config = dict(
    model='image captioner',
    dataset='regions of photos with short descriptions (Visual Genome)',
    train_examples=203450,
    image_size=32,
    crop_scale_min=0.5,
    horizontal_flip=True,
    tokenizer='word',
    vocab_size=6471,
    encoder_arch='vit',
    encoder_norm='layernorm',
    encoder_norm_position='pre',
    encoder_activation='gelu_tanh',
    encoder_mlp_ratio=4,
    encoder_head_dim=64,
    encoder_fused_qkv=True,
    encoder_bias='all',
    encoder_qk_norm=False,
    encoder_layer_scale_init=0.1,
    encoder_parallel_block=False,
    encoder_dropout=0.1,
    encoder_inner_norm=False,
    encoder_patch_size=[4, 4],
    encoder_conv_stem=False,
    encoder_layers=10,
    encoder_width=256,
    encoder_positions='sincos',
    fusion='cross_attention',
    decoder_width=384,
    decoder_layers=6,
    decoder_norm='rmsnorm',
    decoder_norm_position='pre',
    decoder_activation='gelu',
    decoder_mlp_ratio=4,
    decoder_head_dim=32,
    decoder_fused_qkv=False,
    decoder_bias='none',
    decoder_qk_norm=True,
    decoder_layer_scale_init=1.0,
    decoder_parallel_block=False,
    decoder_inner_norm=False,
    decoder_positions='rope',
    decoder_cross_attention_every=1,
    decoder_tie_embeddings=False,
    init='orthogonal',
    residual_init='zero_last',
    optimizer='soap',
    beta2=0.99,
    lr=0.0021,
    beta1=0.95,
    shampoo_beta=0.99,
    eps=1e-08,
    precondition_frequency=20,
    max_precond_dim=1536,
    one_sided=False,
    adamw_lr_other_params=0.0026,
    grad_clip=3.0,
    cautious_weight_decay=True,
    steps=4600,
    batch_size=64,
    epochs=1.4,
    lr_schedule='wsd',
    decay_fraction=0.3,
    final_lr_fraction=0.01,
    warmup_steps=230,
    weight_decay=0.4,
    adamw_weight_decay_other_params=0.01,
)
Rows from block 4 of the image encoder of a small image captioner, named by matrix and row number. Rows with one number belong to one neuron. Each number is 200 + 20 x the weight over its row's rms, rounded and kept within 0 to 999. All counts start at 0.
After each neuron's rows are labels from the 100 images, of 14976, where the neuron reaches its highest value: "top examples" is what is common among them. Only what is clearly more common there than usual is listed. The data: regions of photos with short descriptions (Visual Genome). In brackets: how many of the 100.
# fc1: MLP up (encoder.blocks.4.mlp.fc1.weight, 1024x256), inputs 128-255
# fc2: MLP down (encoder.blocks.4.mlp.fc2.weight, 256x1024, transposed), outputs 128-255

fc1.709,190,208,235,197,212,182,201,196,224,205,207,155,184,173,229,205,182,251,232,197,173,209,240,189,186,192,227,214,196,185,228,200,195,229,203,210,177,194,205,207,233,155,212,221,173,186,201,184,214,217,183,214,175,172,244,218,209,198,223,205,204,203,192,216,200,221,206,220,189,222,176,184,167,190,219,206,194,234,211,231,207,185,194,193,183,210,222,169,227,201,196,235,179,155,184,210,230,221,228,198,221,198,196,200,224,176,171,170,214,219,165,167,194,192,181,193,223,223,203,202,181,208,182,201,181,219,192,189
fc2.709,191,208,197,196,201,191,213,213,231,186,207,207,225,224,209,184,207,204,232,188,163,186,179,220,194,199,190,198,179,206,188,199,186,211,232,219,185,173,222,205,210,209,187,184,198,201,172,222,177,168,193,221,186,176,191,198,202,165,209,209,197,178,211,205,236,231,204,200,184,162,172,158,172,199,215,212,158,215,192,193,190,193,182,171,189,207,215,191,205,187,197,144,217,203,187,185,194,205,208,190,217,208,173,196,212,186,184,188,200,206,172,220,158,210,182,203,217,221,212,207,198,214,191,190,234,201,204,198
top examples: text has "green" (31)

fc1.568,214,188,209,172,192,202,180,228,195,180,186,187,159,214,211,223,169,203,192,176,157,218,198,209,227,204,208,238,191,218,205,204,209,236,214,212,178,194,215,155,225,212,241,195,186,199,227,204,214,205,239,215,177,191,206,176,186,190,199,210,205,187,189,215,240,193,204,170,190,196,209,209,217,214,205,211,188,177,166,183,198,194,211,176,196,177,191,197,203,227,212,221,195,192,201,193,198,196,185,160,200,216,222,202,229,204,207,217,219,207,190,214,179,192,178,209,190,216,179,202,219,220,209,191,207,197,234,202
fc2.568,196,201,181,192,180,207,168,180,175,184,220,180,214,174,191,206,207,193,188,175,206,200,160,234,214,171,234,168,194,204,209,236,191,203,200,199,223,177,199,192,207,182,163,203,199,166,185,224,188,208,200,190,208,210,199,201,215,233,221,171,211,174,197,176,188,173,212,202,226,207,166,223,191,206,225,202,188,194,204,214,193,209,223,162,197,211,196,207,216,196,199,168,196,192,159,231,227,227,205,203,225,175,196,165,156,203,219,187,226,195,200,179,209,209,212,187,226,199,209,151,178,197,153,174,182,202,196,200
top examples: text has "blue" (25)

fc1.374,183,195,201,183,203,224,202,200,199,213,202,187,218,221,189,175,179,161,194,180,168,211,188,200,212,192,208,184,193,160,241,207,191,170,167,223,175,194,200,201,212,198,172,202,197,205,194,225,199,245,217,212,251,171,216,187,186,195,210,211,225,205,181,223,207,182,199,203,240,216,145,182,177,208,182,210,218,194,216,173,179,182,200,167,198,203,209,186,223,227,183,231,144,183,191,194,228,208,179,214,208,208,172,202,190,241,178,182,188,209,204,177,218,196,215,224,188,196,179,206,174,186,179,187,176,219,211,185
fc2.374,204,188,185,229,226,177,194,236,209,195,197,169,201,206,186,173,205,203,254,213,196,205,216,168,190,198,230,219,200,217,202,176,151,185,169,215,201,210,189,177,202,223,150,201,214,202,199,195,210,193,212,180,189,203,204,217,193,212,199,221,199,181,188,211,214,156,198,207,205,210,175,157,200,199,198,211,241,184,210,191,232,204,173,191,189,214,205,214,182,166,168,179,212,190,210,216,187,220,205,240,191,237,175,189,186,218,253,188,193,205,200,212,215,198,213,159,188,212,182,215,201,199,248,215,200,188,193,181
top examples: text has "yellow" (27)

fc1.633,186,225,185,182,194,211,224,186,199,198,206,175,204,214,209,160,203,239,234,229,197,215,163,187,208,193,237,143,199,211,175,203,163,211,205,210,196,160,226,216,225,208,178,193,207,190,220,209,195,176,202,237,212,194,230,243,173,219,204,217,216,233,185,203,205,175,172,239,205,216,198,181,209,227,202,207,190,249,204,236,229,215,207,185,186,169,185,180,214,205,183,229,150,153,178,192,216,154,205,185,187,214,185,186,184,193,174,180,195,187,182,161,202,199,194,210,192,172,180,220,216,201,196,183,202,206,200,214
fc2.633,170,209,184,185,212,204,175,225,211,199,208,192,193,203,200,221,199,218,213,183,185,208,205,183,203,206,183,208,155,223,191,200,188,215,207,213,180,177,177,180,181,199,181,213,270,201,214,219,210,175,198,214,215,183,155,191,203,185,196,200,185,190,212,182,194,218,202,157,204,202,178,208,204,188,201,207,196,197,199,194,206,210,169,212,191,218,211,194,212,179,190,179,259,174,195,149,216,234,223,213,217,219,213,210,196,195,194,204,176,201,194,204,210,166,193,213,222,184,220,184,199,208,189,199,208,215,197,199
top examples: text has "green" (36)

fc1.573,186,210,234,187,229,217,189,198,195,214,213,231,170,187,159,176,201,212,185,233,231,233,170,211,198,183,191,216,196,202,232,227,196,202,191,222,178,175,215,167,222,203,238,178,189,218,220,190,191,199,214,198,161,228,221,191,181,191,220,198,227,226,214,200,176,179,195,195,208,204,220,219,200,171,226,197,211,213,172,205,215,153,218,198,221,186,165,203,217,217,218,225,176,196,209,191,212,180,191,199,178,196,178,174,185,229,154,161,152,211,173,195,240,222,217,236,215,188,193,204,202,209,206,180,168,172,182,178
fc2.573,190,217,195,197,211,198,177,238,177,224,184,201,205,167,216,211,212,186,202,186,182,203,164,170,191,239,180,222,216,185,203,182,193,197,220,224,209,171,200,221,224,196,168,203,186,185,184,186,232,180,218,223,172,186,184,181,207,212,201,182,202,187,164,215,178,169,211,183,180,205,211,198,216,198,206,199,205,184,212,204,165,229,158,186,171,206,194,174,168,181,195,199,212,166,197,202,181,228,233,208,241,208,210,230,229,167,191,225,199,207,168,179,202,196,204,212,239,240,204,205,214,218,228,227,219,180,193,215
top examples: text has "green" (31)

fc1.458,232,190,184,197,192,194,224,201,214,168,193,215,190,192,215,242,204,206,193,211,181,214,218,229,226,151,179,188,188,201,212,211,199,215,218,252,189,211,200,194,200,182,222,224,215,192,186,206,148,199,191,202,186,203,226,206,157,197,204,226,207,215,220,186,194,173,207,198,223,198,187,212,220,173,207,209,212,187,214,166,219,242,220,208,208,188,199,177,188,202,162,206,155,153,206,214,187,216,202,216,201,203,173,181,171,199,215,183,181,207,190,193,228,187,209,179,209,187,193,202,189,197,158,176,209,198,222,192
fc2.458,231,190,210,206,226,211,189,220,260,225,192,172,219,191,172,247,173,208,214,158,196,198,174,217,209,206,217,212,203,195,165,176,207,195,192,224,218,209,186,192,190,183,219,200,142,214,228,171,185,191,193,210,207,173,190,208,209,200,220,195,201,228,200,196,231,178,191,179,209,184,161,187,190,194,231,197,184,188,210,222,228,189,189,210,196,233,236,188,225,211,179,215,195,212,199,203,200,171,204,170,212,180,181,197,222,237,201,226,190,230,188,193,169,205,199,207,230,171,230,192,233,190,185,210,203,215,226,210
top examples: text has "red" (29)

fc1.370,194,233,203,169,193,203,201,173,228,227,213,195,204,210,225,210,174,158,153,196,201,197,205,196,209,188,225,186,233,205,195,188,234,211,215,197,206,215,181,194,192,195,214,217,195,197,167,232,199,208,196,184,201,190,219,217,191,215,194,220,199,202,199,213,206,223,200,202,207,221,205,153,174,205,211,191,184,176,224,229,211,194,189,174,203,184,174,193,203,203,202,217,209,170,181,226,212,154,194,190,151,220,207,185,211,199,155,206,205,185,187,216,206,209,186,246,199,199,193,190,205,204,170,203,177,194,178,204
fc2.370,226,200,216,233,216,214,208,169,192,203,224,195,222,212,193,179,188,210,181,233,181,214,209,210,208,201,190,182,247,225,203,187,195,188,192,169,197,180,179,192,194,206,152,200,270,207,212,164,214,203,210,206,188,213,197,216,180,212,233,180,231,216,164,217,210,175,203,222,166,214,233,168,213,179,209,185,198,186,197,217,198,204,180,198,190,214,229,181,212,218,227,210,210,169,210,158,199,217,209,200,185,204,196,163,193,218,224,210,210,193,164,176,235,218,188,217,206,191,204,190,186,217,217,212,172,206,202,211
top examples: text has "blue" (35)

fc1.22,206,204,190,236,191,227,171,204,198,250,206,228,161,130,175,166,202,201,237,223,208,192,232,176,211,180,204,209,175,222,218,213,233,186,249,183,180,187,176,201,235,190,214,217,145,182,191,196,195,187,177,214,214,189,199,229,189,243,233,209,196,230,210,192,231,187,196,201,194,226,192,182,210,193,209,202,209,212,212,215,194,205,194,185,193,211,209,194,194,201,221,198,201,176,210,181,212,193,230,197,215,202,190,184,206,214,198,171,176,199,212,159,182,192,209,229,205,194,170,200,218,199,214,178,224,231,203,227
fc2.22,224,208,218,184,191,235,227,213,199,197,220,194,172,196,192,173,197,224,194,185,205,216,190,209,211,216,203,202,210,223,181,191,181,192,198,212,236,213,195,203,225,180,219,223,245,186,209,226,233,184,185,207,194,176,214,208,178,171,195,204,207,208,218,184,184,239,232,215,189,173,209,224,196,208,198,190,183,182,190,210,223,199,165,217,198,196,216,179,196,195,198,197,190,195,200,244,223,153,214,219,185,208,215,147,218,195,215,203,221,215,185,190,161,196,209,193,225,230,248,200,199,196,170,209,201,203,175,209
top examples: text has "green" (30)

fc1.285,203,187,186,212,214,211,220,191,168,200,194,183,216,192,190,163,228,222,203,188,197,207,209,231,189,181,196,172,204,189,206,171,173,227,217,198,212,229,181,191,201,155,211,186,206,198,202,189,206,183,216,207,210,171,217,170,178,226,205,231,206,199,187,174,259,199,178,166,196,203,214,201,194,210,222,162,221,194,200,208,215,212,208,184,193,196,212,183,220,214,207,158,199,204,193,207,182,202,173,199,195,216,176,201,200,183,176,193,202,170,200,199,189,196,168,203,172,220,204,208,222,189,215,199,186,197,207,202
fc2.285,185,183,211,210,186,175,167,207,250,194,212,206,212,192,213,244,200,173,234,217,190,244,171,221,184,223,175,225,163,184,198,194,216,195,194,204,198,236,192,211,212,185,174,187,171,192,196,176,221,187,195,201,213,214,178,206,211,219,239,207,198,208,235,235,210,186,194,209,209,188,203,190,206,198,155,197,186,206,206,178,200,182,192,187,203,202,217,205,188,170,190,195,195,206,207,224,211,205,196,172,258,193,210,234,185,198,206,182,188,199,190,215,231,212,212,226,216,219,207,174,192,232,210,224,178,185,215,156
top examples: text has "red" (25)

fc1.307,172,236,205,202,202,170,196,200,232,188,167,214,204,227,220,187,205,194,201,191,252,201,206,202,169,205,172,205,239,204,173,235,238,181,229,197,204,202,197,159,256,204,195,162,197,228,202,214,209,185,202,231,182,209,220,195,202,222,208,203,194,193,166,202,196,212,192,158,197,212,202,163,182,198,213,207,169,166,193,214,190,167,204,222,200,217,199,218,216,171,162,209,194,196,203,203,189,208,169,198,212,213,235,186,189,195,236,223,222,192,208,162,197,214,212,205,152,205,211,201,213,199,163,209,200,192,180,172
fc2.307,208,201,208,185,225,180,203,190,202,200,220,189,158,199,174,194,192,172,219,230,192,207,193,175,197,225,225,196,180,247,201,194,176,207,205,201,210,187,215,192,214,219,255,177,229,214,199,180,195,209,199,218,172,205,177,190,169,177,189,202,157,206,193,208,171,233,185,211,184,186,236,238,224,220,195,202,181,177,198,185,175,199,191,183,182,235,186,196,235,196,182,187,218,212,203,225,195,188,182,191,176,227,209,208,225,192,222,213,186,213,184,218,204,220,189,190,204,177,182,164,148,170,208,230,209,188,193,174
top examples: text has "red" (32)