Rows from block 6 of the image encoder of a small image captioner, named by matrix and row number. Rows with one number belong to one neuron. Each number is 128 + 32 x the weight over its row's rms, rounded and kept within 0 to 255. All counts start at 0. Numbers have three digits each.
Before each neuron's rows are labels from the 100 images, of 14976, where the neuron reaches its highest value: "strongest on" is what is common among them; "patch colour" is the nearest of a few named colours to the mean colour under the peak. Only what is clearly more common there than usual is listed. The data: regions of photos with short descriptions (Visual Genome). In brackets: how many of the 100, against the usual share in percent.
# fc1: MLP up (encoder.blocks.6.mlp.fc1.weight, 1024x256), inputs 0-255
# fc2: MLP down (encoder.blocks.6.mlp.fc2.weight, 256x1024, transposed), outputs 0-255

strongest on: text has "white" (28 vs 11.6)
patch colour: pink (36 vs 9.4)
fc1.566:100156064135080104090091168150168097161141154151108143116123153114137105076075114152137152128113181101130135136119126136130118112110103099187167098155078212134108136153084139178171157138120192144170146102114125125124122133120136111135105136132156129167076126131085122095155106143168145109112169150111108124097196089157159132151150131152118114180122108143130078154144125165167072107186186145166061130131116148154103096079064123152161000186083114136129091103139143117083175161121158112118108133075126173091082114171125141149063112087194131121113155084149093158122161052128109124126155163095161136147129136105109162155132191087111095110143103117139132020155152165105106144097170169130088105105127099103144115160067140148126141098168147096122081127108173185165152097152183
fc2.566:148118162091131129126135134128145129142083162112184114111116119106134044132142175124122079153096177131162118136146135101053101185090131169069178132175094108153151077131117113126178078143142101136090178138110181082151106117055136110159089131159092097099153067139173140117149095089102151137165117112109141154086109116089131094093172151151127156075124097111095145117137188170109108174112089150082101139127059090162105164137168107114107182128158155147105161134124116055112149116100129110121083136130070132128150121093112156090182158121109173110139117139070120161075083130113166153142156116131116121114114060161146160117106164117101187116103100143133085143112022125156190122171094093137168114140208092133188091150149190104169097107078088174125157088103135163121148132122053

strongest on: text has "sky" (29 vs 1.7)
patch colour: white (57 vs 5.4)
fc1.579:139110133112130105143125108114058047126140178159114168104125179163142123116086085160098089165115097082131070167095157075122132143162195082101109139083062072132140110155096155139158078143133124161132147153132136151138105154118099151167100190101129161105137148095128152137132163089113153150118110101126122112096108120106080091098203166088155159164128079143168077148173131116071134176098116071121112096082126114159153136085126115078209095065164118132112121141091149160119125131129181077148134147150139151079149093144057126139126143121161102123148186141130138159107122094160178178146152090106120140121170127092088124133087082111166113132043146079132126053120052144126099136119170183020122123146119142078139102090162108121183132151170164141167105114118118087076138112101121
fc2.579:104102113121117132109074175134143201104116160142101137114074085216161144103140138102129132129155075197144179054132101143129120101131072150187050138134145097101126081131115149112170131145117129135101160104133131147133140159141118137091131092100117140145167120098091170089135128091187112131133169102144158139122109133094091097059138141098123140181118097128069142099069144125084146123105140142126120059162087127128158148130088123216171131154154117150163107127128128135096053185086115119089127155157093085153127111127071115128146153116124132128123119115168163088111086119210164152106119094139154151107145101122088103116147119122097133012117094115119131109179146108133127140096135144123248124109111075141103146131093038144117148092109139040130177091139134112073112073131086

strongest on: text has "red" (29 vs 4.4)
patch colour: brown (76 vs 32.4)
fc1.403:129102113110127195111091114137083154090159106156153096120130100078136140191128126144141142128124132145141100192147107143144120168142174130139143097186154113127099119128231123190160138127130136141114126151173091184166132096116120102150137155106091126148131160104102129155117104146146106160175104139088144157092150145086128131005125170129136098137173139150170054115163117120161098148121104117105151100167135088147103116142107111110139139136078137147092113110184117164139108120113123085104193119183137131116139118141127149144166114112120075164107144192170130032178125168104132138144088080206129085096081123141127145126131041138069094121086171100137151146132078094190119117082122197143152057125122106144235213143133183138131158112083121133126158144123104151132146130089066
fc2.403:148111034125125125144124144076107107126123115129169140091107159217148110164113141127100117115092174147155113166130167108133141116201163130120202087115093079156100097139151077139155144140202142136106152084086150156160142081096123080100120131104118087094177070113078188085110135110048108175134194107115127141040141121180177171155098135018144128120110153119130156156000138141094090118147124116137140161098104064168079117174083141120099148146141102109129130154156136110101188145122127110153094139132121159126136142088145114152168116063136144126124138118106127161127185136154120147146120104148156151168118182140123121128096093079081150124091165094144121143094175154189184134149163108071123127165140128153075134117097129125107154140138098138119112142122115171084146115132177

strongest on: text has "green" (27 vs 4.2)
patch colour: green (72 vs 0.8)
fc1.203:126144088121137143102129098097159200047152147131083201133161115142108154121180122066146163123120154138141113141173212049100167117146071148082139098137109075128091109107116073121180102161102112131038110154100119174150118125105127077122124128109142100125149075127121110078081112110123132163107170143117133127152136114164092134113110097152153082140141010139201104197109134079149086156101097118102150111194099115195116116098169182156108096103126175120137187144126117178106135125152122107168207128126169082089172123135108111121110094134136129160128200143159121117164112120132150077147138104122130131149119144102120139154151130134122083125158116126036121175137126192085116072081090143111119138119110113197082143126057115115140129100163147114173121152105146167140125145109093
fc2.203:117185141115123132165113096147102118146139112138135125082186105142076103134132149135144125123148042157066158140079144255145141148242140123123127114098141140168162125142116134121180149119163177163153145171121099103159145080105152130129131149110138090107105102102101115166082129097130139096172053128150114064161172130148158189146133090081099149099111156136184095119119129096128131130136087122130121097176083151106132157134167133103158111170163114126129136110161134092173184124164174138130114116144139132127104144074144203110115162145149182076145134139140194153141164122117090207130121189163090132121111088117163155152136132160114101097202170146177120079069089091208073104082190143108089176165109115082115153152080133128110140128148184161142147116144137158132117120128119

strongest on: text has "blue" (33 vs 5.1)
patch colour: blue (45 vs 0.8)
fc1.305:092140120159123111090140088098098009095106121194065161119121108154111169153092103206121129109142142102121148090068107116154167110121126106037137126098160145125135098133111150133131145102125157068151112143110164111117134109111110108141153076088131155193068139124155160122167163118092095187133140139135120148094119068165165052101129070138161138128136085125165128127074113077147109080101134181145119145120125119129132186066110078114144113073135109105153113117153139110051143160134132159119167164134141093123169117091209133160107097157147094161091076174136148188162152083155124156057147086126140104168150166083067123101165156159140177116112061151106119149133172188141105087159100101144105144101130129071125140098165087152132117158140104115106075122116139107109058115085120
fc2.305:047154095135156138129049132055147145118113105087143135158114136122124117124155118185121100152146139124098128138152138094151129142166119147121102134154070085070099110047122114132160174135081156092095127154136102099113095092078163083122091136158147155094112171105011093171054113111147087157082163110101112113135121153135156145127099093094094128111161087132144123071120105152126143162065165141089174171134133092168065115130164131073167128123093099136116088150078065074122163112010155132098127099131122128107180139119109126080103123135119128108093150167153159105111160143158120110177138135133145080095102081125142153133123142177112178156188134116116099138115114160128046136098144085140092148145141182119093176158171105116061195145153133137114103187140107084128148116104146

strongest on: text has "green" (28 vs 4.2)
patch colour: green (62 vs 0.8)
fc1.110:109144122142121108081119134123103070158078036104130152123095145106132178127083095151148161173120255135098168161113131104103130123099100115186092131134137129142115123128098104087215119170068183129120126113088110139120161051133163122138195074100157117132126155120073145097088125137152136115086078123178111094077155130117130109125103117115113185134110138124163081162125132116143137207080160172130166087137134135175071149109150158173125123139177131107137132080171142143086148163140126146124183090068081127188190068135148108166150139142166160157129160174155146118147162152149135135143211114136128133162065114160125143125159127162153045150083108083150108117110187112097103110163136110139148184148104182142099107101143125098136161119091100108148155118132155109106135081142132
fc2.110:161144134071109070163116113136128089149144125160135068111155133070146154116136180165160127092086085135162088117145159177189120177190153134132149118128131103095108158163059054176132148133215061139159079127149153138091126085050193112117128128055103098138094129100084084110114117153060130163149170124097121142128137133127140099112103099111150109151133094148109091098123214134119064109127146132092148148184131103105079144134142163135070154097109093135099165121167145133171205121107094074141152075114159113126095131156108135132125190121133139132053154161141099129102134100141156118131128123170131130067101172034154132116178080130109122126104170182209186137110122093109155138119120143097136122131080117115095129139143122116098088114080128151143109153084153143182173146108171

strongest on: text has "sky" (30 vs 1.7)
patch colour: grey (74 vs 35.7)
fc1.86:153100124123164113119144099139156095127118147133134119127205228076116161153174137146058144162103104099107132094124131078146099058124098098161129147119223115139136141159135117129150109171168174150100171114085098118147147203144094096204114127131124090158133108158096133115156131153168143119109162117128122139132147160135097143162209170103085130109124105094071091152132143110095154171089134087097145109160154166119148133163129144132093138140109092189111129097101091050059128108124138143117142076144084111073150128123115153162201095167140109110104182110103096187131158034112093174143136119103140120105166213136102161226131084094078109145135075120118107104120111176110128128089098144088136116137163124117161133052171083118093142128048139121139131137139120131122136103144168
fc2.86:135208144102134157106101141110129188158115182139145099060099135155116112128101161122155094081104129131125118163113037078178116137196075150191116117185101216119129163124111150088098085135147098126107097115145128064160176209114128097157137178117121203064154131152145138071112102155093148125117107115131186165165112093108106108120121144141145157097109090163136097131115139134099133114183089143147090152125138082148110151130122123077204146167149117118127129151093129173175117131127135136120152088099135186138112080123175135107063072128126157110165133066140123118133155152066126175149145161109171148109172121116105120117106070141120160125135130156155109165127112157107112096206134143120121090150118141049102101120190107165091091166089059136190087104151122141149167064090141

strongest on: text has "sky" (35 vs 1.7); text has "blue" (27 vs 5.1)
patch colour: cyan (50 vs 1.1); white (26 vs 5.4)
fc1.24:120157117122159039140150162113129218131107149114130139162043130118109112130071125122149104147159211158138145159117160132115183100129069102131083130124188098156126144141153106175079082161156056162097128146089119098124120174154063082105129119127123044084107132128096026112155140118080119088145093129104142159118126075154149180116138168114097170061183061157114103134178140175132094103133155111128109137159120116033175144119143110081103068108131116157142094167112169139099150116150084136130150145165093129076151087096073140119131129118155110102162151110137114138101148133149144165147139130160145092125122156109185161156099103117132119156146143145128192071124119208105149123142182149129125122111134146131158115138087133186199158180091110114136082121097106131108131060116118
fc2.24:105121155088135089162080124093139197122071103107174134151101056159130151169113144144137086109139129165114131095130156100123131106090138094143159140104120117119134089134123134115114055146124054115153083119157126134065093138153185129156191136164169165125147160147069146086139113163126126192129066164137103144099128137090146151059118130129188104127139134079111081206136055176184092155108120158140085130080177081169132111119106102189151184190074123135143105029146188108159143104090180131115084118132080098134158146137114156115106123131125130150128139042092130110155164161153112168156094140068124145105148147135101086129139159087146146146117168113084092110124134042126101112137148190106124104096076107099112116118136109138091113162080133096173167163098111087154177145130156

strongest on: text has "sky" (32 vs 1.7); text has "blue" (25 vs 5.1)
patch colour: grey (61 vs 35.7); pink (29 vs 9.4)
fc1.499:100122120175109140169187120167126084101118117115161160188099161178156096121110150116141121123139164164157144128165076132144088123145161071097125082116156140150132145116147084102132069096115123159116137134124088133130114160110086131053107152090102064108147100117111114102124153146181160104116110105101165166163075082091097088101115105152063125138153114127158093229162065087162127101164144161120113166098110075108128154083191141128162124113136062108114113146098149107202131186187102170088135185120098130113148120097085093098131121046033127156132101157156181134069153162130122147112125081089158156130245126168163116156122156128128125075131137094124121127123184134126123154109120125089061158102085103103124135150198169156108132092130143141141145092111133169135131133180158
fc2.499:167179171148122147118139129086145152146190162161113151070174103131090120141103142124124191118178177057111084139124122130067000138131154087083136133063090131062154061078033099148100161132178097161121130209149164115118155098111151123142092142149086088158170111150163135104141081143133109115118130154140148102144155145108122126147108134026142205055092164145157124133114185163153128153082167141179126146142114147103164133150074131102180140122135112151154083122128121176117147131127138088135100156163134169142148102159129092163186112169182151140080109131065123100176071142128193086110135120104124186126143121120090094111114133099146104099115127077103104122145140149103127103155085094126180149129160127163105117127140108103142081146158128144139143113151106130176119143165111

strongest on: text has "red" (33 vs 4.4)
patch colour: brown (75 vs 32.4)
fc1.574:112140122099158080146141128107094218137126089153172157120183169120096128086082097134171129110080159100120116133155101112105140151161107158096180074175177132167183133087193118124131125118138082152178144109152138109114082142201080135081142138101084125076123125141125129121155110093124092056212165144133141153205127135150090085119172118091149049087141134106124122091151187122098151154152150097158185122140172117126103125135129156095117128099173158104113155126103127139078119135063057131146074132137117101177215155204085123168110095104124172147158107209090098133125091150156108137125161122136121158109119138147110149137166125178120152182147140108117099179151133114127182092143108105135083136106062076172169115205096101137097115129139124120098095179102114133140084133161129
fc2.574:138073095146178099112123115143127151135140174095036134045137097141120075154149101138135146102097110138146162046176134120113108112077189155125199107122106150106105160168107096070178148128143149134099112099140136144078147115080091208155111112152144154122100131135151131112115137187143113124108109122124099154087140068147102162134120085149057186129120119140142133171135114100111132193179105143149130156122160118159124162170109142151170109086078103154099115138106078146154090127177175105144117099121141174121101194074122124129108132208123061122137140162125125120134105202058164139169069141164181123134130126127078092166083146083149138073140123108080109185125134133098133159145176193136126107106114131185122131112129093112099090099042163156099185103108132084111106144155072

strongest on: text has "blue" (32 vs 5.1)
patch colour: blue (30 vs 0.8)
fc1.733:092157135163154160083107112128159148160112120141153055115096148176148114166142109135134132138101170111162197131142152125165099076179142142137142142123140164230137200147137124116101150091156154149148108110073120085158126141151123090157121126117123151152118127132156139203145088161150110161097125077130078140139099060139134152152187132144101142113166124096113086142145139122131123160143084127123089094189108106143136129068096174059078109127118031112187130163043105112110133095180137101132141157133133171120174140126121109079135201140142190111177157129151146077145103141183112077115176085102104077083090124170119142078138121123124119090059163100124072103089110149146060083139176176063071098102156157133148117173123089124132177131109146155143087138128096114095100126129177
fc2.733:118124136090116097172111115158147170143145070040172138067131178104064091127105129109080133118127184197073101118113125153150076140178176139141105132126055161153138121091119118101130118104123129131138116116118131088195124114189096117094182160121189088100142146121142116110118135132117144147155170152070214130173148132085131081117111160130104075118124140092120164117140125133132172125159124079120145116118143086074111152121134159180120124164105102151104124053162151236139132105072125107104054133162130081113140127129183180187114109074173025125153126121090117118142159107121113067169079159141164158066137133118137146126126139100143120109135096136122122144115130170173129083059134112082150080120190063148124125109162158152109110099142104102093127066090124106142145105103149